config.yaml
image_size: 32
translate: 0.06
method: "barlow_twins"
expert_mlp_ratio: 0.25
experts_per_token: 1
shared_expert: false
patch_size: [2, 2]
optimizer: "adamw"
batch_size: 128
epochs: 4.2
warmup_steps: 630
weight_decay: 0.1
Rows from block 4 of a small self-supervised image encoder, named by matrix and row number. Rows with one number belong to one neuron. Each number is 200 + 40 x the weight over its row's rms, rounded and kept within 0 to 999. All counts start at 0.
After each neuron's rows are labels from the 100 images, of 14976, where the neuron reaches its highest value: "responds to" is what is common among them. Only what is clearly more common there than usual is listed. The data: microscope photos of single blood and bone marrow cells. In brackets: how many of the 100.
# fc1: MLP up (model.blocks.4.mlp.fc1.weight, 768x192), inputs 96-191
# fc2: MLP down (model.blocks.4.mlp.fc2.weight, 192x768, transposed), outputs 96-191

fc1.72,143,179,279,165,177,265,175,175,187,191,153,246,218,211,227,272,195,180,227,249,250,189,252,236,247,172,201,265,221,206,231,152,225,163,173,212,165,256,141,133,241,211,194,159,188,165,144,197,146,238,206,211,239,234,197,120,155,178,223,212,156,243,225,271,281,180,226,202,192,250,257,187,215,184,216,191,249,228,142,252,190,215,197,150,215,205,217,166,222,282,210,242,239,149,262,245
fc2.72,203,201,153,174,179,168,168,214,189,231,147,171,211,161,158,188,232,200,224,199,195,243,163,128,223,211,200,194,221,169,188,185,206,234,212,195,135,186,216,268,158,249,259,223,229,228,183,216,220,202,181,203,162,200,161,195,244,218,202,243,182,196,207,131,246,248,247,259,120,217,216,210,192,156,254,230,209,212,220,214,219,179,188,189,168,150,191,200,155,136,192,368,248,161,189,213
responds to: cell type: segmented neutrophil (44); smear: peripheral blood (39)

fc1.149,222,155,188,160,182,252,206,258,183,244,213,164,199,227,224,163,233,160,213,181,156,219,207,279,208,142,193,198,247,222,211,217,204,224,137,245,217,173,275,192,157,213,185,273,140,169,215,235,158,225,220,250,181,242,216,178,216,188,197,228,266,239,194,204,235,159,119,145,198,158,166,230,183,111,173,169,179,208,166,215,232,178,238,224,282,135,170,266,113,231,253,265,182,229,154,220
fc2.149,259,124,157,205,117,257,190,158,200,211,209,190,184,158,162,214,202,237,228,183,174,153,191,234,168,175,189,166,213,169,199,193,221,224,188,170,235,171,157,201,170,212,212,88,172,198,191,304,179,179,297,198,181,177,204,185,167,146,207,318,201,179,204,264,159,162,169,179,202,204,187,164,292,183,175,165,216,207,202,234,212,254,215,308,179,252,233,174,285,226,135,86,187,208,259,169
responds to: cell type: artefact (41); smear: peripheral blood (35)

fc1.150,247,149,211,119,242,266,202,277,156,260,242,154,232,189,236,195,250,214,209,130,187,243,185,247,241,168,244,212,253,176,213,237,166,286,162,177,195,212,167,215,175,165,132,272,160,141,192,228,172,231,185,223,246,196,189,173,243,148,235,216,219,172,189,194,228,162,140,206,237,148,246,195,241,130,203,233,166,222,147,250,176,186,235,173,178,141,165,262,185,235,243,241,204,168,160,190
fc2.150,254,120,170,232,123,235,199,187,229,218,159,190,206,138,229,184,250,253,193,184,182,141,157,221,208,214,181,179,205,193,234,251,227,167,183,217,203,233,177,190,140,175,169,133,211,185,164,301,148,197,272,206,213,177,191,196,246,130,266,289,218,198,222,278,170,170,188,142,193,172,189,157,252,141,190,107,242,210,182,217,217,249,254,259,191,203,222,182,250,233,98,140,206,202,233,175
responds to: cell type: artefact (40); smear: peripheral blood (38)

fc1.165,171,261,214,240,140,160,210,151,231,220,240,171,193,235,155,174,165,151,236,219,242,194,250,182,259,147,123,251,226,176,176,243,205,235,129,239,220,229,186,212,199,171,197,210,144,163,275,243,227,181,232,191,202,204,275,272,190,135,179,188,249,187,231,219,259,198,125,197,226,160,237,196,238,172,95,269,181,192,165,163,193,147,250,168,275,177,177,233,259,274,214,246,163,238,200,170
fc2.165,214,123,256,113,257,259,226,298,236,159,172,173,160,184,273,139,250,186,247,188,205,181,194,191,198,141,164,197,155,222,230,111,146,256,187,136,177,216,183,196,153,262,175,226,208,204,135,191,189,248,149,186,159,218,137,176,289,203,241,230,206,213,153,216,173,248,206,245,126,232,227,227,209,176,187,183,210,189,280,197,183,171,152,189,210,193,235,245,205,162,197,207,241,192,201,251
responds to: cell type: lymphocyte (36)

fc1.24,237,179,168,178,228,263,201,197,250,151,206,143,247,190,217,173,138,148,156,184,257,281,224,236,228,149,149,239,172,192,240,184,217,231,190,226,148,226,159,189,211,227,148,249,207,154,196,253,180,107,185,126,200,254,154,249,244,169,208,154,250,206,262,213,245,224,176,137,197,251,265,156,269,189,171,178,166,190,161,198,235,239,259,148,218,243,206,203,217,210,209,291,200,241,270,175
fc2.24,249,209,197,174,237,211,158,178,263,187,187,221,189,133,230,271,179,150,149,210,170,215,279,187,252,206,165,216,156,243,158,230,198,209,195,197,222,217,224,137,205,213,102,260,182,199,221,104,200,209,223,219,153,221,179,217,247,193,113,129,198,172,186,260,207,256,141,186,192,178,207,206,212,172,254,208,178,195,237,214,186,110,182,179,188,109,178,224,191,168,262,400,223,247,224,141
responds to: smear: peripheral blood (66)

fc1.626,200,141,248,184,209,204,241,229,242,218,176,187,284,162,132,138,149,191,184,214,280,235,143,204,197,149,179,157,241,182,261,166,167,189,252,156,215,134,226,208,139,158,182,253,214,176,246,167,160,136,165,159,238,216,163,244,217,203,180,229,255,226,194,218,228,195,117,249,197,160,249,196,163,97,138,181,191,144,162,240,242,187,237,197,216,115,235,218,179,239,243,298,217,120,163,220
fc2.626,267,113,169,204,207,244,187,122,293,188,229,145,199,126,177,304,229,202,205,237,168,192,189,268,228,157,179,205,198,154,198,223,225,232,201,221,140,217,210,183,202,240,121,188,177,201,258,236,189,137,217,164,130,160,174,149,243,224,142,242,184,172,244,251,273,199,165,193,258,276,225,179,268,216,236,125,182,191,228,187,198,234,204,268,191,177,228,180,223,169,175,303,277,170,227,187
responds to: cell type: artefact (46)

fc1.612,248,183,278,147,292,210,230,201,182,146,150,236,149,226,194,202,77,226,133,225,230,200,150,176,146,197,204,244,215,206,285,184,127,173,269,242,220,239,219,171,190,281,201,199,224,198,152,174,210,228,223,213,192,181,194,153,221,198,246,200,176,218,235,230,121,159,206,251,176,166,208,187,221,206,234,141,225,164,188,249,237,184,194,193,185,208,220,170,164,164,171,216,193,217,219,232
fc2.612,226,203,183,193,139,180,271,171,162,211,209,241,181,206,209,179,214,252,243,196,135,233,210,173,172,151,115,180,132,191,110,161,203,248,184,183,182,105,183,222,186,260,287,193,180,307,181,180,157,239,207,149,130,206,220,227,199,240,208,232,139,176,183,202,242,235,255,198,121,250,196,249,267,220,175,314,263,230,250,159,181,184,144,189,226,229,198,181,218,223,205,130,176,205,220,171
responds to: cell type: lymphocyte (38)

fc1.111,181,221,243,162,163,291,225,177,276,201,180,187,248,253,243,190,140,233,233,189,185,246,233,212,220,115,189,163,195,260,190,179,207,287,181,187,167,236,211,184,212,243,211,248,214,261,190,177,158,144,190,104,163,241,251,241,162,189,233,220,167,211,203,291,226,240,224,207,140,289,207,164,236,169,197,203,234,158,271,217,142,171,224,163,294,258,223,268,229,213,217,284,196,210,201,178
fc2.111,216,182,208,145,217,261,203,200,254,149,155,224,183,227,200,193,192,159,156,214,190,243,187,159,204,195,245,150,175,134,200,205,186,202,198,236,148,142,202,185,184,223,223,194,258,292,157,188,265,121,206,126,201,200,153,177,238,219,134,224,176,174,210,93,203,175,255,255,145,197,199,244,245,218,186,162,196,192,198,245,274,165,208,192,202,128,225,201,146,187,176,116,222,186,195,290
responds to: cell type: erythroblast (53)

fc1.294,220,133,207,150,227,269,145,160,294,142,185,174,171,168,223,226,279,193,160,222,215,223,257,211,157,263,254,192,204,180,155,279,247,239,226,221,175,169,191,146,222,181,207,201,164,189,209,213,158,226,161,156,213,238,233,212,119,190,186,164,242,247,214,245,119,233,191,174,144,235,246,181,221,154,242,249,161,247,259,157,170,261,201,225,145,142,226,190,298,152,202,226,214,243,232,214
fc2.294,227,208,153,180,192,155,150,127,258,216,179,165,262,136,175,222,219,227,159,255,203,161,173,217,239,187,241,194,142,232,208,299,214,185,226,174,175,250,187,174,211,182,189,259,170,135,202,170,138,223,220,231,199,214,205,115,209,210,211,194,184,188,242,241,240,220,166,181,213,226,169,209,211,161,221,204,245,181,214,160,149,244,201,235,193,168,264,174,287,150,237,422,204,122,246,176
responds to: cell type: promyelocyte (26)

fc1.497,238,256,211,228,169,179,185,157,220,195,159,222,187,206,216,236,211,203,101,244,178,136,172,169,186,251,179,267,108,206,175,201,230,135,255,169,230,143,218,193,194,204,236,169,223,179,219,228,200,166,206,245,248,169,191,161,221,192,204,218,189,257,218,127,164,196,174,257,258,199,177,151,171,217,239,141,171,238,175,126,226,229,202,253,160,154,177,98,245,165,179,211,246,138,216,227
fc2.497,227,161,216,138,223,270,205,185,230,197,207,242,159,230,162,206,129,247,257,188,208,264,270,199,179,189,212,203,237,203,230,130,141,224,165,214,190,165,293,224,210,234,149,240,184,245,155,121,198,188,196,179,198,202,172,220,207,252,157,239,209,146,206,90,170,162,220,172,218,173,205,201,199,281,226,222,212,187,190,237,192,135,206,148,258,207,113,199,113,224,186,254,184,194,131,254
responds to: cell type: artefact (29)

fc1.228,194,231,205,189,206,184,246,266,259,133,88,255,229,205,222,223,194,171,102,277,224,187,193,164,193,146,144,231,103,188,175,221,175,192,218,178,242,204,229,194,273,153,164,104,200,160,198,296,124,180,217,186,229,255,151,201,151,238,120,166,244,190,192,228,164,139,143,196,207,152,209,171,238,260,196,210,213,283,158,120,188,213,185,230,202,208,203,144,231,235,231,209,213,182,166,234
fc2.228,200,202,252,249,240,184,195,156,252,151,234,240,177,195,205,175,185,247,233,250,173,126,239,109,149,199,157,285,145,162,228,167,156,104,162,244,267,203,227,156,238,213,194,221,211,185,211,151,219,206,244,198,191,163,247,183,225,213,147,167,216,229,294,189,176,188,210,197,270,111,199,210,190,267,223,241,192,199,209,229,223,176,164,155,167,249,142,156,206,294,157,215,185,181,200,225
responds to: cell type: artefact (27)

fc1.340,233,145,165,189,143,174,282,204,220,240,185,192,249,206,194,241,255,200,193,200,201,160,198,266,250,171,116,98,203,212,177,184,166,184,141,199,224,217,162,207,230,129,201,177,177,147,248,228,176,228,171,192,249,252,219,256,143,155,258,252,247,133,156,201,238,191,148,221,164,253,252,148,187,153,152,274,264,175,187,166,206,184,234,237,150,130,197,191,250,202,218,298,237,122,190,227
fc2.340,160,259,180,164,209,230,223,255,191,187,204,217,150,197,120,161,173,184,238,161,137,252,242,135,211,198,199,302,191,202,126,119,185,226,171,111,180,161,198,260,217,289,207,180,168,189,222,182,200,200,210,154,157,189,182,270,185,239,180,137,265,243,148,198,171,238,203,251,196,240,263,205,174,166,138,275,170,216,261,181,254,179,172,179,260,230,164,227,164,265,198,309,191,234,229,127
responds to: cell type: lymphocyte (46)

fc1.284,194,205,118,213,225,215,201,290,205,191,186,167,200,200,193,240,198,204,272,217,166,263,225,275,223,221,189,220,224,223,210,187,200,279,166,107,141,233,180,248,209,236,156,226,146,202,282,191,182,174,165,271,223,226,231,136,184,165,193,190,230,239,118,277,265,175,138,272,264,227,181,219,195,166,183,201,164,213,213,244,147,223,230,251,211,199,231,261,158,199,274,182,207,174,191,189
fc2.284,213,200,214,226,186,160,204,154,153,260,244,273,195,174,181,166,177,213,176,145,161,168,263,176,106,200,278,301,195,202,161,143,214,138,199,231,298,175,207,251,196,236,257,258,209,163,185,217,211,208,249,199,210,136,218,246,145,161,153,213,233,205,194,229,130,195,169,190,214,228,200,144,154,201,200,204,217,195,172,190,284,135,196,228,199,235,196,174,168,165,175,216,141,261,155,158
responds to: smear: peripheral blood (82); cell type: platelet (54)

fc1.326,202,210,257,214,162,178,258,218,196,171,170,226,248,189,191,158,198,243,171,273,277,138,192,200,220,180,162,273,199,132,205,221,159,145,179,194,216,202,126,175,204,186,172,222,160,188,205,193,195,274,225,168,175,245,218,176,298,136,237,151,255,190,196,200,245,179,242,209,166,193,204,212,182,203,195,187,209,132,173,159,204,195,226,161,251,252,268,237,267,272,214,172,244,194,255,233
fc2.326,185,215,190,262,147,140,196,259,152,208,112,205,271,199,194,199,167,213,228,142,151,197,178,167,194,253,166,177,204,270,200,262,201,156,241,200,223,258,193,189,178,185,230,119,180,128,213,247,144,276,161,236,245,228,183,132,144,217,251,226,179,169,184,233,257,173,226,249,162,185,158,236,143,200,251,209,167,268,159,242,161,242,258,231,221,187,227,181,254,178,180,250,148,179,170,188
responds to: cell type: erythroblast (63)

fc1.709,204,204,168,152,172,201,223,259,173,255,168,184,192,161,176,176,169,174,220,136,258,246,226,286,241,172,141,196,221,175,182,170,151,283,166,166,186,110,173,214,223,257,157,199,150,206,274,179,173,215,240,137,170,201,171,245,160,197,248,250,242,178,151,218,263,126,63,245,221,268,246,203,190,176,120,206,192,206,190,161,226,208,232,251,238,225,210,210,117,235,167,250,214,118,203,227
fc2.709,267,116,165,160,192,187,228,199,232,214,187,189,173,158,201,237,292,215,209,175,187,118,202,211,146,135,192,223,170,168,224,190,185,192,184,173,271,154,98,194,189,251,232,140,247,155,291,271,207,217,275,251,187,167,205,183,197,212,156,259,193,179,217,298,238,159,204,204,224,266,210,157,242,174,215,103,175,187,254,208,170,220,196,281,195,200,254,162,208,226,190,153,234,185,196,185
responds to: smear: peripheral blood (74); cell type: platelet (26)

fc1.505,240,171,205,123,131,267,131,179,209,237,175,238,206,218,155,200,196,183,201,168,197,321,228,246,172,206,232,140,176,137,153,212,234,280,217,183,211,204,220,138,182,143,122,239,179,196,125,258,183,267,135,206,188,241,215,152,224,200,187,223,176,139,200,193,286,253,111,199,178,267,262,161,220,180,134,181,153,248,234,170,185,246,234,187,173,129,225,226,198,224,180,207,200,140,223,205
fc2.505,184,161,155,191,163,205,255,153,188,238,125,200,229,233,204,125,253,172,165,232,205,155,134,217,197,187,129,164,173,155,239,258,182,208,168,211,216,189,174,237,147,188,246,148,241,160,223,327,202,167,229,176,250,213,216,193,224,117,180,252,186,212,201,249,217,184,199,229,150,179,160,233,252,86,171,186,194,200,236,248,255,191,252,290,180,195,291,170,213,178,169,190,190,160,238,246
responds to: cell type: artefact (52)

fc1.416,226,231,186,202,231,238,178,228,203,132,210,237,197,224,149,200,201,217,186,232,182,246,232,159,244,203,179,244,127,194,161,219,160,222,245,232,157,218,207,147,226,266,156,181,239,239,163,219,130,151,187,191,184,170,173,158,187,173,223,226,235,226,274,266,154,284,200,153,167,226,234,163,245,207,131,226,177,268,291,240,205,247,180,210,133,166,238,156,204,245,219,204,213,229,286,127
fc2.416,217,174,165,190,203,247,240,153,235,202,211,234,187,147,233,186,226,204,122,154,140,142,205,148,219,174,218,165,114,148,138,211,156,239,215,196,176,149,167,205,196,227,185,191,204,223,157,214,200,164,241,207,158,174,193,245,178,162,253,187,215,254,199,255,150,234,184,182,154,209,168,178,276,139,162,214,228,194,317,164,195,230,123,212,119,167,199,156,201,145,209,100,269,214,286,174
responds to: cell type: promyelocyte (31); cell type: artefact (25)

fc1.429,214,214,214,258,130,146,213,180,162,263,192,166,274,213,227,178,201,182,202,163,283,217,190,256,257,211,196,133,248,220,231,212,223,155,188,188,243,262,151,246,194,169,205,227,211,158,186,224,225,185,246,183,214,231,177,182,207,162,282,180,197,183,236,223,270,166,152,201,228,178,284,167,215,138,188,219,182,258,203,200,191,180,246,169,174,130,279,198,263,191,166,293,193,141,198,209
fc2.429,196,239,162,255,251,263,198,185,194,186,179,202,140,168,114,229,212,196,204,165,120,222,136,183,218,232,224,223,170,213,173,167,227,235,216,163,179,225,276,228,205,311,141,216,184,142,157,255,190,144,275,144,174,167,199,180,165,200,135,159,202,224,215,267,146,229,192,204,203,200,207,155,265,160,152,203,157,194,230,235,254,176,211,251,177,228,198,216,214,195,156,302,214,209,255,153
responds to: cell type: erythroblast (37)

fc1.16,224,154,174,187,148,174,144,186,180,273,199,196,210,177,184,192,227,163,219,169,215,204,173,301,186,129,208,151,165,164,184,266,243,228,208,183,213,236,115,150,151,155,121,256,172,219,228,196,226,219,213,228,274,203,188,227,203,197,253,198,162,128,139,159,167,211,184,143,199,175,234,215,152,214,136,185,176,188,227,230,247,169,244,225,158,154,261,182,244,193,169,324,238,134,168,175
fc2.16,210,190,168,190,162,212,222,188,226,219,199,257,170,202,187,184,187,169,162,222,195,162,132,228,198,118,124,154,226,159,198,209,226,264,125,263,167,153,195,178,170,174,190,180,177,182,166,307,216,128,213,164,231,143,233,223,248,152,162,272,225,182,214,313,197,165,149,217,130,248,229,220,308,122,140,277,260,142,243,220,176,239,210,252,193,146,260,177,223,155,153,306,240,206,241,162
responds to: cell type: artefact (32)

fc1.577,179,256,221,202,167,209,206,209,209,199,144,156,232,217,146,251,176,225,258,272,210,191,222,245,188,194,167,251,241,142,280,194,159,171,215,240,114,249,246,204,252,208,203,229,139,229,147,177,130,216,224,223,250,237,166,142,183,189,216,203,155,255,200,203,178,167,209,171,154,150,206,207,175,186,133,154,176,187,188,236,118,207,206,190,202,257,205,136,284,255,151,247,210,160,169,199
fc2.577,197,166,186,177,165,175,169,171,161,203,192,163,218,179,207,172,260,197,209,138,194,201,206,192,172,255,204,167,170,197,187,212,181,227,232,150,144,158,190,224,107,227,250,147,214,218,218,240,239,193,136,155,223,214,142,233,231,227,209,246,165,199,203,139,240,219,265,205,132,307,156,227,213,204,208,221,119,201,220,176,252,208,211,248,158,169,210,166,212,168,157,193,207,165,215,264
responds to: cell type: segmented neutrophil (41)

fc1.451,220,187,245,169,200,198,258,217,161,233,253,154,176,218,122,206,181,238,157,220,275,176,256,257,289,157,204,197,237,207,180,117,177,195,193,174,223,138,170,164,130,225,196,203,177,216,145,272,192,184,186,178,235,162,240,248,269,186,251,228,246,128,269,136,169,191,175,189,200,249,254,208,281,209,164,214,186,130,147,246,257,243,179,135,211,201,223,200,217,269,126,272,197,208,200,209
fc2.451,171,212,226,225,219,203,198,133,232,233,156,222,227,219,161,200,117,157,236,244,183,236,213,235,234,215,192,204,271,216,252,210,185,221,192,225,176,219,257,186,208,167,123,241,180,191,175,83,236,249,190,219,184,231,214,160,152,183,173,167,204,218,208,181,215,203,155,179,248,123,197,208,165,234,237,191,222,198,106,209,172,136,198,196,226,200,183,218,199,224,248,449,193,190,163,212
responds to: cell type: erythroblast (46)

fc1.94,209,231,152,210,176,182,154,153,157,243,278,189,272,263,182,137,195,158,190,211,210,186,166,190,220,301,100,135,257,159,257,230,265,187,156,225,244,209,199,175,177,126,176,195,155,205,253,206,281,210,200,235,240,171,226,232,146,115,207,230,204,218,230,165,240,221,128,157,214,196,254,188,212,202,182,225,195,223,119,183,213,221,244,190,183,169,271,176,206,237,185,282,144,167,227,182
fc2.94,164,226,200,170,201,264,227,249,263,147,205,220,149,184,241,192,229,152,204,158,201,197,231,138,250,53,173,253,158,156,168,151,141,274,160,172,224,192,200,207,222,267,211,232,192,162,215,206,210,212,238,160,132,214,169,241,236,185,130,179,232,260,192,255,212,242,169,204,142,280,230,175,243,177,115,242,193,203,294,178,209,188,195,149,253,234,138,197,202,237,223,264,247,200,184,187
responds to: cell type: lymphocyte (40)

fc1.729,258,163,194,212,158,183,208,121,216,210,252,217,197,214,216,216,193,174,133,207,255,217,229,257,168,228,129,88,242,180,227,243,290,157,146,205,204,200,235,219,251,161,225,255,183,153,181,207,220,188,206,194,266,175,278,285,195,145,223,275,197,137,171,169,206,141,160,212,191,188,245,185,233,150,274,210,251,177,239,247,258,241,228,183,121,105,244,249,179,172,178,289,103,200,226,259
fc2.729,160,213,142,198,222,213,206,271,205,182,218,237,119,200,195,187,270,142,136,171,208,184,175,147,270,115,223,245,206,163,157,181,208,255,186,118,213,201,177,218,212,221,211,149,189,172,236,262,171,211,250,202,171,194,218,274,209,180,202,217,255,262,169,269,159,232,176,223,172,267,229,156,224,104,190,223,181,172,274,223,196,155,209,197,222,182,137,243,185,239,211,178,246,262,220,129
responds to: cell type: lymphocyte (35)

fc1.62,163,239,231,222,228,229,244,284,212,190,276,236,195,184,157,260,180,232,226,206,252,145,180,204,226,207,255,180,223,80,244,176,200,240,173,142,154,173,167,199,194,204,214,155,134,226,194,192,198,238,219,201,241,181,249,179,172,140,180,217,221,207,201,195,145,190,143,232,260,200,252,227,264,185,263,175,164,96,177,194,192,259,201,167,241,182,163,142,187,300,179,228,203,178,221,237
fc2.62,181,226,221,266,235,157,196,185,202,267,172,187,247,182,153,211,190,170,203,161,200,203,240,199,166,207,207,195,260,263,200,285,183,219,216,232,238,256,222,237,183,177,169,230,260,118,238,172,184,158,141,286,250,190,152,185,169,232,225,145,227,210,164,162,228,193,123,248,255,136,222,129,178,164,215,176,176,215,182,192,153,130,261,223,156,156,191,192,134,128,232,254,187,185,155,224
responds to: cell type: erythroblast (40)

fc1.279,190,201,230,232,234,204,174,106,204,146,176,136,171,202,150,232,127,168,154,171,230,250,211,193,162,200,256,217,210,170,199,190,206,156,189,149,212,232,190,172,223,247,183,188,210,209,224,188,229,203,242,173,172,183,258,189,134,213,188,208,194,165,222,277,215,211,189,190,209,271,192,219,128,225,221,206,215,91,228,170,284,238,241,247,228,207,247,256,168,156,219,242,169,160,244,183
fc2.279,244,253,165,157,198,182,115,152,228,170,112,207,219,180,312,229,203,163,159,183,217,251,165,193,181,176,173,135,142,175,140,207,291,212,208,247,178,238,181,176,239,226,223,252,206,242,158,219,201,177,208,168,206,221,195,166,249,178,113,194,173,245,253,174,259,230,158,208,210,238,181,201,293,210,210,192,222,258,230,258,194,239,207,198,162,162,222,202,257,137,239,148,241,253,238,194
responds to: cell type: segmented neutrophil (41)

fc1.274,155,184,232,211,143,188,264,167,202,212,261,186,187,248,134,168,186,267,178,222,211,187,232,164,248,201,135,214,137,178,199,144,135,191,257,183,207,174,201,213,182,186,216,191,196,198,196,166,199,229,181,128,161,153,255,271,162,153,190,199,235,199,264,156,163,162,250,217,208,282,256,197,248,185,162,275,242,146,139,181,269,175,207,194,218,249,140,189,165,297,188,263,242,168,282,230
fc2.274,85,202,164,212,165,220,256,175,167,197,185,290,203,205,212,230,220,288,199,182,186,220,177,248,195,256,247,121,259,214,289,175,176,179,229,190,203,247,194,201,144,154,186,192,159,263,198,213,190,325,215,247,242,222,222,216,202,237,93,184,178,186,197,212,185,217,221,174,258,137,144,190,228,235,180,243,241,161,160,268,231,181,254,182,147,236,208,215,191,218,210,129,182,241,161,209
responds to: cell type: erythroblast (38)

fc1.33,265,147,186,213,137,206,234,162,301,233,196,171,246,184,240,201,255,208,215,185,265,190,120,174,274,225,188,233,244,164,281,220,194,199,154,149,143,175,226,177,155,189,218,187,194,215,151,174,198,256,194,111,137,181,192,192,264,108,199,228,246,244,224,233,223,219,213,134,245,147,174,173,212,162,172,153,195,187,155,215,226,167,156,193,243,251,262,170,263,226,236,189,240,213,228,196
fc2.33,224,262,253,203,213,206,143,278,166,204,215,175,191,128,233,252,191,228,178,155,150,215,226,191,190,204,147,222,168,259,236,268,160,229,207,235,239,286,194,236,232,181,214,138,210,182,245,147,254,203,167,194,306,190,191,203,167,254,145,205,136,153,205,171,296,155,256,249,192,229,204,255,178,262,190,195,152,238,198,221,160,152,258,245,249,128,176,215,120,191,153,220,250,184,154,188
responds to: cell type: erythroblast (42)

fc1.292,154,205,234,216,219,177,153,188,174,224,129,230,233,226,178,265,191,187,270,186,186,188,226,281,147,156,151,214,198,188,262,185,289,263,129,195,217,236,171,215,221,160,151,148,167,189,229,174,179,209,203,160,154,289,252,155,197,228,265,266,232,163,153,243,151,226,135,166,235,173,247,164,251,144,226,162,143,269,129,222,133,244,222,179,217,207,164,257,221,198,223,215,249,120,175,162
fc2.292,191,172,184,216,193,213,188,144,179,243,227,203,237,190,143,191,188,151,219,280,241,181,164,178,189,256,202,160,223,137,216,273,161,198,151,196,173,117,183,247,112,184,229,162,241,161,184,325,192,170,204,208,272,230,181,205,184,114,155,246,226,199,209,243,200,145,176,224,139,167,174,226,251,88,189,212,150,157,191,236,196,238,273,294,218,164,265,189,199,126,160,181,179,185,243,215
responds to: cell type: segmented neutrophil (58); smear: peripheral blood (41)

fc1.743,224,103,181,174,198,221,202,232,195,218,266,128,237,201,209,172,208,229,203,174,244,267,166,310,252,101,236,239,179,148,227,244,159,205,243,274,201,172,237,197,192,220,176,292,182,142,181,207,180,191,241,173,219,206,238,186,268,151,206,223,233,155,219,245,190,166,185,213,221,212,237,200,229,145,191,156,203,177,185,226,249,280,227,168,204,190,203,216,195,245,195,204,219,192,235,233
fc2.743,295,143,202,232,218,259,164,252,164,228,200,162,161,144,258,194,188,191,232,161,201,205,139,212,159,181,233,211,197,236,187,190,236,183,261,146,197,181,198,274,174,275,180,181,170,195,168,276,141,161,272,223,205,173,253,219,175,171,265,289,247,209,172,291,154,153,147,217,242,241,214,174,252,123,202,166,208,161,245,259,184,188,211,196,212,206,231,250,192,160,141,126,212,188,243,170
responds to: smear: peripheral blood (39)

fc1.494,132,229,199,170,198,221,211,139,221,211,156,168,128,181,225,110,180,224,120,130,222,227,225,222,160,229,230,287,123,158,160,265,232,212,153,203,237,163,192,226,236,190,174,228,216,172,246,199,269,231,225,132,171,237,244,260,181,201,177,206,191,163,213,286,165,227,190,228,193,237,195,197,148,186,179,169,211,164,199,162,244,153,196,257,246,192,185,227,234,207,207,241,200,173,225,201
fc2.494,240,196,177,141,231,181,124,154,192,140,123,162,192,190,299,247,121,180,158,222,197,231,155,200,167,201,184,179,117,212,182,196,261,171,238,227,207,247,169,160,222,228,234,217,252,235,184,214,241,160,201,188,187,227,149,166,204,207,85,171,142,269,261,212,235,221,236,203,201,220,175,209,271,264,231,144,161,246,237,282,242,237,198,208,173,191,211,209,266,140,186,116,170,231,221,197
responds to: cell type: segmented neutrophil (43)

fc1.23,153,192,241,211,171,255,184,152,267,148,164,248,156,170,276,190,160,256,198,308,183,221,217,269,256,186,133,193,205,145,215,205,214,146,189,243,155,252,159,117,161,173,200,181,135,199,221,170,195,245,188,210,204,149,259,231,233,123,250,205,213,189,260,180,244,169,176,246,164,246,199,221,277,163,179,259,257,248,238,122,189,179,177,174,207,239,185,226,169,224,169,222,169,206,286,252
fc2.23,174,180,140,192,109,138,174,246,162,247,191,193,277,237,170,211,258,196,203,195,200,157,183,163,258,146,139,280,204,192,178,196,186,169,209,154,213,285,134,188,207,185,245,157,192,179,254,214,229,284,127,225,254,216,172,175,255,251,245,232,210,233,201,193,295,173,241,220,208,257,192,215,181,186,261,184,149,193,221,203,198,213,232,198,239,205,191,180,261,212,158,275,182,227,131,208
responds to: cell type: platelet (29)

fc1.728,141,116,223,126,172,248,232,209,204,171,253,219,256,181,170,168,252,234,252,197,223,222,162,197,170,225,245,193,234,197,216,180,221,216,165,257,130,210,205,171,129,211,136,262,212,176,236,179,185,188,207,150,220,200,237,208,190,246,278,230,203,202,198,254,247,141,219,89,215,221,238,245,253,142,200,224,285,200,263,245,126,204,215,154,247,236,260,278,138,228,211,261,144,184,241,170
fc2.728,190,229,178,215,179,221,155,140,266,170,208,214,219,187,127,273,116,150,188,206,215,232,237,188,204,169,222,194,224,161,169,155,136,229,149,272,158,171,242,163,266,272,145,224,191,222,228,130,247,118,219,154,141,219,190,174,185,242,111,183,208,206,274,146,247,209,185,133,200,226,170,237,214,267,177,261,145,202,128,202,192,198,232,147,242,241,120,177,146,223,197,359,240,185,194,211
responds to: cell type: segmented neutrophil (47); smear: peripheral blood (46)